config.toml
dataset = "read English sentences (LibriTTS-R)"
input = "log_mel"
vocab_size = 8027
encoder_norm = "batchnorm"
encoder_activation = "relu"
encoder_bidirectional = true
encoder_rnn_layers = 6
fusion = "cross_attention"
label_smoothing = 0.05
decoder_bias = "none"
optimizer = "soap"
precondition_frequency = 20
batch_size = 64
warmup_steps = 20
Rows from block 2 of the text decoder of a small encoder-decoder audio transcriber, named by matrix and row number. Rows with one number belong to one neuron. Each number is 500 + 25 x the weight over its row's rms, rounded and kept within 0 to 999. All counts start at 0. Numbers have three digits each.
Before each neuron's rows are labels from the 100 texts, of 14976, where the neuron reaches its largest size: "tokens" is the input token at the peak. Only what is clearly more common there than usual is listed. The data: read English sentences (LibriTTS-R). In brackets: how many of the 100.
# gate: MLP gate (decoder.blocks.2.mlp.gate.weight, 256x128), inputs 0-127
# fc1: MLP up (decoder.blocks.2.mlp.fc1.weight, 256x128), inputs 0-127
# fc2: MLP down (decoder.blocks.2.mlp.fc2.weight, 128x256, transposed), outputs 0-127

tokens: "he" (39); "you" (24); "she" (17)
gate.148:481520498476479474531493476545454499533544498486508492468502527497480535529545485455461480504497506506512511498475509485512526492505475514524471510547519547479524431475503518500473475541481504470481536483520490485469479555535510514505512493501529519467529530488499516489518523524529498467461549502510468507476471529515479531503457494492534486521488466493470524505459490498517506497556
fc1.148:495478495523535471480486512472521523494467511526500544495522484516538483508521512524466511492482503484500523481484514478505448494485486479485495541430465483513521513514472524536523475470518504527498451517505484543495552489494547470518494530498465486503479491536468545452466482477447481533538462478493496473473504536481514522500534508478499530523457515493506474503506490555488502518497
fc2.148:486513494481458460549538511563527521514464541492504469456506466489507505558524441509509484492505469526484510510504542519533514506529488476522445526532502495471544475515498468512538480523504551496520477530484523472511508521501490539501489478506516535494539505497486510488503489505501455462489510477492515501527454508534454514470523494500524527465509510488513510464504464485478487488493

tokens: "to" (90)
gate.241:515498495475555484485503502540547539546517494513522511460514462475522519492501512495491554507438443516493537504479491518474485518527492533513488501454493490502497490487508505507502497509470504526557528455522506490489495545526536474510471553500495497510528523528529466488546466539501482490513513480529496475494515518484515522423512488544515468521482511506513475487496522522497490486486
fc1.241:469515451475484471506477484506477505496482489526492468495503486501489437488497531481522482504497533487520457502465474493516462517481516521501501505494521491513467489502501510566503519505526485533466507539525516477565492506486530478499528506503470528521518522480457518547479484480479534505536500513528488481500454466462529471556468505507513517489522478445465519512476486542517470548511
fc2.241:517534500510498465454502478490522522516486502460510499507538533423481507509507474501500497465526472491454550513515515498492507515490505478507497506479529476482490504431482505469538496522457491486494532475530451516537483526489535490498515457488488523437490519494473483457490501565496499535492476530498521515477524512539467503488469481497524510503479521469508490480501477470553482506514

tokens: "to" (100)
gate.155:526513440505527496533448522515511482476472473473523527549503475465492523550522500516469472468485511469521483575465513550487506561492537516489486506501468504506509489519510519503501507492539549511481519500502482487449464523503485501511468464516487469493486532514482492524476556500485477521498527496497506519499508496562488483496515495471504487517486542547471491502524496504487510492472
fc1.155:513500524516500496482529524471518527462514516495495438538541473559528499490490512471517495542497474511500489474508484497499520472522520492460491465520467458505478508523490554474449499494438490473468516473509546537502524500523525441509544527485496485485483497493524485485533507502508502507512469501489507517494445456453517514477462518497511516499551462499526492532499527504506489516511
fc2.155:461509487517472491499532490514465492492519539515494499494521518486520497525533499501469454505492510486481491469494486523496522485470485436529517482525498433523479502472490520512500492509483509496471524496514507554480454518506462507516524501543512504470484499474484577571468522488498499531488513547456481519510474498477446504506520525492470539482489534511495487509554522505499529532484

tokens: "to" (78); "into" (12)
gate.209:441576516462458516514503471518501538522520507502482515475557463514521569519498519492493492517474475528469519499489484501525481495519484517507481500496503494451483564506476468483498539513499496496512488510488506483492511534480500524525486449496537518488473455505517515493516517494509531460481541526502488503515538513526481494528517520491506471463505463501517490495496516449509519433491
fc1.209:538509496551506465496470520514476506506523506481494493477492506499509518539506501515538547508522524424525504469512513529472471494517512398457525497501482474519476546487520488511507516525521461486512532483532518482519472498512538526527468529526506519520474503469493492524493511506540520491552507483483506477484475520519495483490491545523482503447482506483498479462478493530482506489532
fc2.209:492526526507487510516537502521511483549536460505496468485512514498517480534506474462485518521455523475477521557493521488518511493486543455523506513466511502517453528502528482467507528537470504454481540516546462499506481519508518477550526474551500459484477488523515480506442523520491522505484470485527470514520485519491517477502484497513490515515527510530466483491518509471452486446513

tokens: "he" (29); "it" (19); "him" (7)
gate.143:488536509481522535498467515508447478482506510482500468519469456498543494514528466504462468504547512498520537486531545458530510472536560517491504481514542478506464508531499521532512480494505457450476487456507514495501495496519524537507540508514470502465508516508513469502484522484502522472480497443507516500452482478500470494534467513528514490523505515510527524530520479466520498544481
fc1.143:487565513477497521494469506463494542504528516499478501478493519504569538503488511496501527496531479508468481503500538478520533508504531519512540501534479553493488496487528511462519477474487490507476529531487545483497515462544452500433519503458487538475484508479470460527503514498514505507480462487534501522542520461518468471485527476524489522489550493486499494508531501509497484537487
fc2.143:532468512513492485528487490487447514492507481488500440456505526482470493525547509486551493474512519534561490488489511507539482501481480510492485494481483497526544465500485490526471508508474490487480497508500528443538495484512480545547513532475509528507474471466484470501470449477514517519508507508472466494480458527480495456482476488496472530532481506472485522513527481431492490480504

tokens: "to" (89)
gate.199:525458452471522490540524469511490489544507537487562503474503492474533541471465509520536510476564473510477485520487522528535498445475494488499487472500499507517485545449475486518510489499543512557496453517489502507506484514469476539489479506548503494476497503475522545518464507519512440494527507496530495483497532493515475516510500498481530498522491499521490514469474500512504532492524
fc1.199:486541529546453485491535467465503503481503514473523504506476526499488474530491517528495502492498491532466514507505519478519555492521499459518545501495497554512500468507527515519480547504496501477483531560517506529536526514513496494472495497478468511539491505492480447535514510519507514464489490510498482480490530477470487492503537518498455506481496509451549484502508470542479442561473
fc2.199:530546466506521468480494537484485550531504550471515515482512498515512493487469487494472524501519495493449483522508514518470527497515520429509501472526495456500466527470469510517466491494451504469465529464510509523465503504513489504512528480521518499489496496499455530507487535455523536572507471504455507531506513511492517542492491490493554502497477511484522484506484493538534522528514

tokens: "to" (38); "in" (28); "into" (16); "of" (11)
gate.107:486477505503526536527500477472466506510501457517498553511489532467499547501504479504493485482480494528473505532483500514526529483474525535481533526497503479450496529535489491486476469504538492494522481536581505491521449451534490503452486512505504470511499498510454491496520511508459496467467525495497543513506495480465521489537449511485491507496504465521460465491465529455517485497489
fc1.107:496516488476523487479573490518505521531504506490509479526489439456494489512516518485483526452505466527494498517489508522497527551520519472479512466505488535526475474468478496480515518525477488470487521495520502479525486518495531501523490477493501558508528497480527539478444523536521495521525476482512502502473476510562537490551520510571521528516476472507515466493552505489506494495500
fc2.107:494495507545513504507488494501510520501556494469450486480528539549563546498498466492467478525476522486482481536518503515535533461482525478496542492470515497556491553506493518466521503520520514477535534492519496507512492488501454513494514489475513435495513510542468491522484509473510515494528480504477506501519565499537517497500463501468512491506515460527497534483509490473507484499544

tokens: "he" (83); "she" (13)
gate.206:529502489492500492498535488496501494505505456480493528491505550531500473561471524502516509548486471536511493494492508504558517475518529518471528492518496514481462544515475516507481507462482502425498492477495559483498493530538519582505512487481512503494486478482508480464473503501503520486467471492465499520457538478457461486507539473460502484542514471526497506511491499514489479496520
fc1.206:506475482492523482497536537442491499480557528486507493491516485503513472487527548460512493497505513457474493506483528517468480531466498542508453519517483540511543513460525518536493470501513572487480499498486488502478497475492456488489502489495496498507467482467496531482513500469503522490510492534517486478471529547557524518509475544503514541469477515504480554457532500508498537498491
fc2.206:485469484517511526482468502507485527516481530492490496501478516515456514512479482502510488524479498478496496510521497495484516477500454507524467482491480451473472464498498496544491508495506529491529542539519467561524494499495472517491472486487489463512520486528481532563514509445514491507532535496484476458568520553482505496494492537554507519487485441475508451498516536497524465512523

tokens: "to" (86); "must" (7)
gate.118:501501476494532491533482480515525524485447505508487489492545518506474506440453537498489523450465471493500495521534509466493485560491445481528500514466481464515508521505458449525472511497504533513513483511482470517525497500464523546508496519491505511482485490543523452479470500521542515509522554440535506504521500479549494489464520477494508507487489503500499513493483505525514478513539
fc1.118:505528517516469501456515531488490485520473507494465504501516488469496513532524453466518501546521503519498468469482512484524481447501546492482473479545543499493486513507532550488518500481502471503473495474511512508482516486510485481510466486511530503508496538458512522506481509559457494483494471579501470515468517489447491518531446513547544491538519493513488511530509514469485521486504
fc2.118:525521484477492508491544515499479540481483494535551444554532520483490468515475490500476481503504477472517506469535511493514447546478442473490492507471504512531494512473483535481493514524476471504517511500526465470519534497541547485531505477473517509483464485499522518504466518476530452514508521491507467503507476571482509478525487495514485538485492517511481564511491500514476504475517

tokens: "he" (69); "she" (25)
gate.178:477499502500486443499499472456477553500465511499466500445488463553513480489475474475509487548487533511478498497516482509488492486497464504483536522548514513510544492470500551484447466479485474499506535492508480522516498544491547521476499536530496508500522476503499478474479508474483492535515492445542512516537516488485508523473496510486499487515538492461501486482465459516442499500508
fc1.178:475487510532517472485456478445474482480531514525505533499524499486472464517522541517501492543543568487501480465502467525462484462483489536487501492495467504493438550497537473510525543503491503462468462492513527493497547498473520467515495532458479524519556537484487532498514492501532481492502463512513501530511518487469505495514504506488508496494515498475501485520501525529493511505552
fc2.178:493473523475483479540484507500493512466506485476440484482502508469496489498468468492495485500517500473470500518536489485524495498531444543482494546487525525499477487487511475516436518534515474507527480503503470501470488490504483519504509502530468508515497461493485477503503477549459474498580539525477420475496518492518485491528510490509443506477529514519484510496461483520521549499504

tokens: "to" (81); "not" (16)
gate.106:531524485518517478487451457482505494510461515504511560533476482483542509544499516476470476479504581486492517523535534530530531502485540549480512519487533519468487458522494456487516516509514464501505506510500456522526520525486484501472523534507469503532501528500516502472527506469484464517510498471509463502482529472508444489490497510530514474500519494484535504497506477551518497491470
fc1.106:517510515501497499495441477527554454489472527497513551502483530478504514529495528486481489493494507506511527516482515539509543504457543545501518498473484491462433466513509470532504515506475518467517488495499481502522479529459487526489481504535477498563484522522515471510479471478471475490509501505487473528514529465501412489504495490522520479513507483511511519530509491549535479504484
fc2.106:478524470471513525516511528532498520528501503466484500497526497506515510446511527498536473475545501496502484493527499508462493515515476494501477499472511495544488486494514511518510521488514508528544489467516491491478484547474493492492515487474512487474516524502483493492533471505513549502487526520455535485522526490582605508511491463460527484502493477527480535473486508473531505443516

tokens: "you" (19); "too" (18); "do" (18); "her" (10)
gate.112:521440521479504487498485497516491485485490468492512539484515496506487481528501568479455520462476482515460519504510476529519493480524498501493460498527532505496511489503504452491476484495472507497509523526483497496516521477514501534547471508508505529485501546467573497477502496518477494498492472543473495490530541503492574514508501512528494435484497508468508518556527511494479533530552
fc1.112:483493527475549530490547462493498511499466447510496497515506494527488501527477474443538530509514536517517491476494485516503472499539439455524513543533480559487521481485501491553509479508475501485505496514496479520487512521513555491493525513495474469527497521517486484497506491522502552493505525493534522507490466496484524487535577524518484472489503532495518475523499544548512483504484
fc2.112:476521478487511542513521512495498504503429505502484506482502522478481494469452461502502500532490501482507497498502539529508514513532501503500466550490482549488515483481539437438517472514510475509486532486508508476532497526550565528494457544499507475527516473524491521527528510534513498486519520499452459483465522476507517535500493511500508468492519518494503437546485516487513512509507

tokens: "he" (13); "and" (12); "'" (11); "woman" (10)
gate.174:539448505501506481490485528518484546512509487525524541535544502495513503511475509507481468496486517490465540516503531524487517516556500477474525490498519484505536497481510503459523487475487462437493498459499512479485492511457484516517522505499490506472527506476482497490510520469478502483470486509569495494491533519543494457531490455460536496454485516532490527523495528519560484475543
fc1.174:544488515499552518483517481470488504519467513482537481556497507482533466544457563520444535487473496497517517527500510508466491492483535472514508476486512514490517502513527510522478466502535487547517496502508486512506540521523486473535497484492532499477523528489517480514498499480490485463460492534540441499525476508516490470522516464514490532529520497514482470492492467480453442505524
fc2.174:517542526495526530520531539478482496518488541485501507499523523525535480477512478515491522488468468505517505475495458529526448509474501487512510483520469503484522502519468523506479492550477508520546463513529492538530474427473518494454519500496486460499545498481510573536542468480513503481515518538492486472464468499481544529489470534509509477490517502497494482494490506488498467523507

tokens: "you" (80); "it" (9)
gate.121:525412493510472485485447525545476526507508450524514521499458488490525506503482463483492532478503476488547511539503494460486520509526468468549490475477517531516496523478507489524471504494499530518475474526467485412505527520483547460521499495517493479501516503528520515515470479484537467509490521483511517523512496497521485472492528498443499487470497506495492474487488486491522524500479
fc1.121:542520477506454525457481512502516526494519517462515494489522550470512498487472463494501513458508466475492480488487471494497454494461476472502516464557495492500506506530449567524526514467466495499484496533548483487507453489501499503510523549479492523537477475512472538478482529495545469497482525467473521478496514486449479453491505502478498539496521476509482484490530512479494485495508
fc2.121:487524461492484464501515490488497541469490516510494476459523555483520511477481460501521521536490513468548499526488441501518510515460500465524484468529556428516476504475464487479480458524481510498518490521503516534532430511481493524503473498468492498513495485541495553531466510474491486478497481506516498517503477509479462453514518505509526483489516521480491507501508480508499541488540

tokens: "you" (57); "she" (21); "he" (7)
gate.97:547453531493522568471492500475483498495513460519461499478533489539523509503538481503500516521474516523477473504469509502486542452532488505488488481527504503506486525489515460468461506500483514507466505476453518494501521536481460511478463513482524530508482511527547434525487475491513466544510501456494513497519503486470520514533552516524496514502511535491445485502512475485521469503523
fc1.97:481574485554494525516499493515486487519522503459497495505514504468477493545472511483511501432494464487544453479507478492525415502471526514512491518509468475505496500480532523479576512483489497491527468525488513529507503515519471503531524481486477472499513466485504480496515506506512455473505548497485523522549522474507514489496500503516477506477499508553470491507473513517495491512544
fc2.97:507533472507492490484456496469498477482551515506472479464466495466473490481514503487480473498542525488543506508505491481490518533459513455546526484513543452499487493471444481491429535478536495550482499487523505474485466506432492514491526507489513500484462498505494521499499511529502509541505520503471491490470525522473483456503454501515515521523495531541497530469523495505483530486499