config.yaml
hop_length: 160
encoder_activation: "relu"
decoder_width: 128
decoder_activation: "swiglu"
decoder_fused_qkv: true
decoder_qk_norm: true
decoder_inner_norm: false
decoder_cross_attention_every: 1
beta1: 0.95
precondition_frequency: 20
warmup_steps: 20
Rows from block 3 of the audio encoder of a small encoder-decoder audio transcriber, named by matrix and row number. Each number is 200 + 40 x the weight over its row's rms, rounded and kept within 0 to 999. All counts start at 0. After the name is the row's rms in percent of the matrix's.
Before each channel's rows are labels from the 100 clips, of 14976, where the channel reaches its highest value: "strongest on" is what is common among them; "loudest band" is the band of the loudest frequency at the time of the peak. Only what is clearly more common there than usual is listed. The data: read English sentences (LibriTTS-R).
# conv: width-3 conv (encoder.blocks.3.conv.weight, 192x192x3, each kernel summed), inputs 0-95

strongest on: the word "be"
loudest band: 250 to 500 Hz
conv.4,089,201,159,218,187,193,209,194,208,171,218,155,175,232,205,229,175,217,333,278,167,216,251,160,167,215,161,211,190,125,201,193,237,128,192,188,164,301,206,219,238,183,251,191,235,161,266,208,203,133,244,163,256,218,268,117,196,243,211,204,160,240,171,293,193,233,138,232,219,109,111,138,289,166,203,200,169,184,220,229,233,252,165,122,226,200,204,229,177,287,175,248,222,204,185,227,196

strongest on: the word "i"
loudest band: 500 to 1000 Hz
conv.84,109,227,182,177,138,159,259,206,312,160,261,225,193,228,211,209,168,177,163,228,194,196,231,221,226,244,211,156,247,198,209,228,261,238,191,157,175,196,216,236,266,176,186,270,238,205,203,204,153,166,202,276,240,271,253,274,197,260,164,218,215,235,163,220,154,156,152,228,167,221,279,234,166,157,182,182,218,99,132,146,180,217,196,218,248,319,216,286,172,246,198,216,204,257,182,215,145

strongest on: the word "was"
loudest band: 250 to 500 Hz
conv.134,123,167,167,253,168,224,211,263,210,205,210,136,188,141,189,204,186,240,264,179,226,197,292,162,58,204,155,248,208,228,219,143,298,155,171,125,187,190,180,290,272,252,152,130,115,250,208,141,190,147,170,109,234,208,217,213,150,254,189,154,269,234,158,221,211,193,179,191,186,203,185,169,193,223,234,280,193,149,161,213,228,249,203,192,203,240,111,202,164,281,129,205,193,197,199,154,187

strongest on: the word "i"
loudest band: 500 to 1000 Hz
conv.123,101,191,203,189,271,199,187,131,224,176,209,211,270,244,168,241,247,203,219,252,266,198,218,164,137,192,240,190,257,160,223,230,179,206,143,233,153,240,162,232,230,169,191,215,212,267,139,175,165,258,173,155,235,243,221,180,269,154,145,267,222,229,127,186,175,202,206,189,219,230,196,230,169,248,203,202,155,163,119,178,205,166,196,241,277,314,213,249,214,195,185,235,179,197,235,165,154

strongest on: the word "was"
loudest band: 4000 to 8000 Hz
conv.52,108,157,192,261,186,228,220,181,237,287,264,170,157,165,258,205,230,198,252,241,154,199,332,206,162,216,194,215,220,184,216,197,218,209,184,206,222,178,141,239,189,173,179,230,218,169,244,223,180,167,258,244,233,231,242,149,232,256,133,210,228,128,236,202,225,183,169,166,164,203,138,171,284,210,339,193,211,219,230,211,227,259,232,204,210,155,136,202,181,186,316,204,165,292,184,295,171

strongest on: the word "as"
loudest band: 500 to 1000 Hz
conv.91,097,191,171,253,176,225,262,242,260,186,216,209,180,284,243,168,253,197,247,181,137,200,193,204,256,234,171,201,208,228,153,192,179,235,211,186,248,227,157,281,188,145,250,256,219,269,119,219,196,224,216,137,203,190,158,229,174,206,215,230,232,186,236,203,121,176,166,199,216,213,207,123,186,150,289,211,235,166,215,175,181,248,159,234,145,188,202,227,176,171,207,255,169,196,155,203,221

strongest on: voice: female
loudest band: 250 to 500 Hz
conv.174,105,201,134,253,229,189,192,229,195,196,187,208,263,225,121,130,117,154,181,174,242,174,193,174,183,278,142,166,186,293,202,132,182,184,193,191,183,162,223,243,172,242,227,229,173,127,248,187,206,111,256,193,175,178,148,209,175,108,297,238,200,187,263,193,218,270,194,184,148,212,141,197,146,212,207,239,214,220,240,138,281,182,134,188,214,123,212,139,182,236,212,251,154,179,193,145,158

strongest on: the word "said"
loudest band: 4000 to 8000 Hz
conv.83,102,251,235,173,128,178,198,189,281,195,268,252,224,250,206,223,257,292,196,209,146,190,231,208,177,203,188,207,214,130,258,228,167,220,270,235,216,176,190,195,151,194,141,162,168,191,106,251,143,232,224,233,302,207,279,221,214,189,233,249,132,206,215,164,199,202,159,175,177,192,209,171,214,259,178,241,137,140,167,144,217,193,228,177,143,236,279,207,249,186,211,212,246,237,227,140,254

strongest on: the word "the"
loudest band: 250 to 500 Hz
conv.22,122,219,164,152,194,221,201,235,129,176,188,155,108,182,220,186,179,202,127,189,172,223,237,186,218,245,288,131,229,203,238,142,184,234,138,186,142,172,211,95,205,220,186,179,229,260,190,246,213,206,174,152,183,226,240,249,188,189,105,214,190,232,199,218,187,147,238,230,244,182,202,233,304,162,88,233,181,224,197,254,269,204,164,192,145,147,265,135,231,199,278,213,206,247,184,178,254

strongest on: the word "was"
loudest band: 250 to 500 Hz
conv.28,096,167,248,236,205,245,160,253,181,216,192,193,219,167,308,205,165,202,231,199,141,128,236,142,182,135,181,232,180,186,203,194,211,105,201,114,221,256,249,219,194,219,222,165,189,217,252,255,185,235,144,136,182,210,175,141,205,238,153,169,194,182,146,202,206,217,104,224,210,239,126,247,210,126,270,185,228,206,205,162,225,181,286,229,240,176,141,167,194,166,243,141,213,195,185,201,188

strongest on: the word "she"
loudest band: 250 to 500 Hz
conv.135,100,236,229,208,183,231,246,203,131,156,187,165,203,59,207,174,213,282,230,175,208,178,179,233,144,228,272,235,146,246,227,241,171,197,228,188,231,197,182,235,222,232,153,224,150,245,190,218,209,157,153,229,144,216,257,221,131,216,206,133,226,214,137,222,211,198,161,207,147,260,276,123,225,230,249,211,234,121,238,210,244,247,273,192,265,239,190,188,185,269,193,245,204,160,181,139,220

strongest on: the word "was"; the word "be"
loudest band: 250 to 500 Hz
conv.139,090,190,201,182,216,293,143,179,110,158,215,224,187,175,227,160,169,177,200,161,228,230,220,187,176,165,187,252,216,218,230,309,217,234,142,160,203,164,199,242,120,226,283,237,173,187,213,165,207,165,192,142,217,181,218,225,178,214,185,223,261,171,255,225,189,190,164,235,231,181,93,192,224,226,264,132,244,216,177,204,151,247,115,130,175,246,134,231,118,290,215,210,214,222,207,224,204

strongest on: voice: female
loudest band: 500 to 1000 Hz
conv.70,091,165,184,191,218,242,190,113,137,223,258,228,172,218,164,211,223,151,220,226,145,238,257,215,247,219,257,151,199,279,102,278,205,223,195,144,216,218,224,216,210,157,159,211,163,192,184,200,208,125,207,212,208,123,200,207,174,218,212,269,206,180,176,106,168,215,187,237,189,185,159,269,215,159,215,163,160,251,165,213,193,192,251,198,186,159,199,238,118,158,228,196,245,183,172,198,286

strongest on: the word "the"
loudest band: 250 to 500 Hz
conv.8,088,229,170,238,225,161,242,181,138,156,221,200,176,184,158,237,212,216,145,212,169,232,169,290,260,204,201,214,265,208,168,152,153,204,224,148,194,191,210,119,239,192,156,203,186,194,201,185,185,183,156,171,211,186,137,173,209,236,243,214,205,226,159,239,240,144,181,237,210,164,139,243,178,184,168,189,191,239,193,185,111,191,246,305,177,160,226,107,228,161,235,137,241,200,182,273,190

strongest on: the word "you"
loudest band: 250 to 500 Hz
conv.126,100,230,166,197,176,202,241,195,154,219,167,123,267,223,193,174,186,185,186,237,268,173,145,165,161,221,115,225,246,167,182,235,209,246,216,201,184,233,176,148,187,200,156,254,217,192,194,148,223,244,266,170,207,181,200,183,158,154,250,141,172,158,208,243,222,196,166,167,226,211,224,230,145,180,180,313,106,154,199,202,142,167,175,234,227,195,216,140,158,236,173,174,228,151,166,178,212

strongest on: the word "was"
loudest band: 250 to 500 Hz
conv.158,100,209,151,285,123,231,229,226,233,188,216,237,119,193,219,184,181,138,256,188,222,156,232,197,191,239,210,207,81,177,188,220,248,206,106,205,264,248,180,202,192,213,185,238,188,206,205,223,240,147,195,233,181,182,231,251,102,279,270,186,184,192,139,171,255,162,129,198,250,193,235,206,184,186,259,185,195,199,163,223,223,209,137,216,184,173,117,169,241,168,247,217,135,260,238,245,264

strongest on: voice: female
loudest band: 500 to 1000 Hz
conv.35,095,244,201,178,214,224,227,202,147,199,161,195,270,188,131,163,221,217,190,149,187,198,148,224,176,177,129,230,308,224,235,201,226,218,138,61,174,198,173,216,182,216,251,162,205,236,244,240,244,146,250,161,211,216,213,211,240,166,279,181,246,172,278,225,174,164,203,178,212,237,167,287,212,163,168,162,176,152,242,242,261,214,203,216,169,223,163,224,70,177,210,183,232,226,188,236,143

strongest on: the word "she"
loudest band: 250 to 500 Hz; 2000 to 4000 Hz
conv.187,108,88,197,196,209,137,140,207,174,211,298,192,174,171,217,173,197,285,266,177,231,184,149,206,256,173,231,157,138,217,227,221,178,252,201,166,214,209,178,178,217,119,190,198,256,249,218,239,193,194,293,201,124,188,194,153,170,203,210,150,212,205,237,196,257,225,261,130,166,211,222,142,222,171,313,266,179,216,231,213,210,284,153,147,183,232,189,146,185,184,121,265,252,167,207,229,230

strongest on: the word "which"
loudest band: 250 to 500 Hz
conv.181,096,212,140,241,231,221,213,239,138,161,153,192,232,228,274,169,198,207,216,174,233,155,216,230,124,160,209,239,240,220,157,250,268,170,114,178,275,215,131,116,256,261,251,196,236,162,223,261,222,192,175,219,129,169,278,172,130,221,261,173,254,173,208,178,224,121,173,167,146,158,188,148,203,189,253,172,169,206,199,238,241,189,168,156,244,241,129,245,225,202,200,216,252,265,216,173,203

strongest on: the word "not"
loudest band: 250 to 500 Hz
conv.30,118,154,167,209,257,190,158,186,206,248,214,201,186,213,239,218,243,185,215,152,234,199,207,162,122,147,187,179,182,197,109,218,132,132,176,227,221,168,191,183,180,187,221,267,162,176,270,264,219,148,245,204,177,233,180,150,202,126,187,276,148,192,185,156,152,270,209,226,189,236,117,240,197,195,213,214,159,251,177,262,153,129,164,170,213,190,208,138,100,241,255,151,200,214,228,170,164

strongest on: the word "was"
loudest band: 4000 to 8000 Hz
conv.43,112,244,190,230,225,177,250,234,167,197,208,218,109,170,208,235,238,235,188,243,207,154,178,218,215,144,191,201,237,165,161,167,167,207,199,207,136,154,202,169,125,182,235,149,212,202,256,220,192,243,161,163,183,143,178,196,281,223,167,242,154,274,193,100,90,188,218,236,178,171,200,219,204,177,343,201,255,183,199,288,185,221,178,207,190,235,171,220,181,192,230,152,161,270,121,252,221

strongest on: the word "she"; the word "her"
loudest band: 250 to 500 Hz
conv.157,129,179,199,233,166,182,162,202,164,156,242,152,244,189,175,207,198,192,268,234,204,215,213,117,158,156,143,221,203,163,266,166,153,197,215,138,133,180,214,200,157,240,144,180,147,183,245,156,156,138,206,257,238,232,171,133,173,193,250,250,285,217,164,194,158,223,205,239,159,232,237,202,143,245,244,303,208,149,234,193,182,207,226,176,202,175,192,243,200,111,174,187,186,215,156,269,137

strongest on: the word "i"
loudest band: 250 to 500 Hz
conv.129,102,257,220,103,215,165,153,111,187,138,194,227,258,238,230,276,166,164,144,140,236,273,206,199,169,213,212,176,79,142,167,198,209,140,189,220,147,223,174,264,123,201,151,217,184,220,259,190,203,190,161,214,244,139,194,176,81,157,225,181,170,178,230,194,196,183,241,208,245,230,206,225,248,254,222,219,210,143,180,146,243,223,206,169,244,210,137,189,201,248,205,193,221,218,146,192,141

strongest on: the word "and"
loudest band: 500 to 1000 Hz
conv.153,092,221,207,203,217,208,221,196,134,218,216,227,205,151,219,154,148,252,154,149,210,140,212,158,203,288,249,133,232,211,254,266,175,202,185,244,152,149,266,191,246,117,226,187,205,194,220,154,159,154,218,182,210,193,139,157,172,245,224,210,173,159,187,210,168,216,227,218,254,179,96,255,204,158,248,115,213,221,199,202,159,197,133,240,215,171,213,162,217,211,217,220,191,199,205,201,237

strongest on: the word "we"
loudest band: 250 to 500 Hz
conv.104,106,192,218,142,237,190,209,245,186,249,215,204,191,149,80,212,226,207,222,158,167,181,338,241,210,222,147,226,281,169,158,129,165,239,161,171,206,181,166,208,189,166,129,208,160,223,218,168,247,102,153,155,213,221,252,200,159,187,188,148,212,180,189,203,144,224,232,223,264,212,260,219,121,181,208,208,182,175,258,172,240,160,201,171,217,213,224,295,276,206,205,151,192,170,201,166,243

strongest on: voice: female
loudest band: 250 to 500 Hz
conv.161,109,244,197,153,214,158,189,149,250,192,262,226,201,217,181,289,130,201,223,235,196,152,209,185,222,206,243,152,164,143,242,133,232,214,169,163,212,234,346,246,292,200,146,187,212,171,275,232,123,168,231,190,138,150,197,232,151,201,232,152,176,206,223,122,219,165,211,158,189,238,172,251,259,162,162,199,157,213,150,224,238,243,204,182,265,128,159,93,148,248,159,236,184,160,212,261,242

strongest on: the word "what"
loudest band: 500 to 1000 Hz
conv.150,100,229,222,234,230,240,248,194,274,189,154,165,239,182,179,181,173,148,319,190,146,232,240,170,135,197,223,214,207,192,195,276,190,194,191,235,190,196,166,235,212,253,160,166,191,216,208,218,217,142,224,166,270,282,211,243,151,170,213,204,264,201,209,198,251,260,154,198,270,213,189,227,186,226,108,162,188,219,131,203,277,200,262,202,104,217,185,151,219,220,189,157,135,149,148,189,230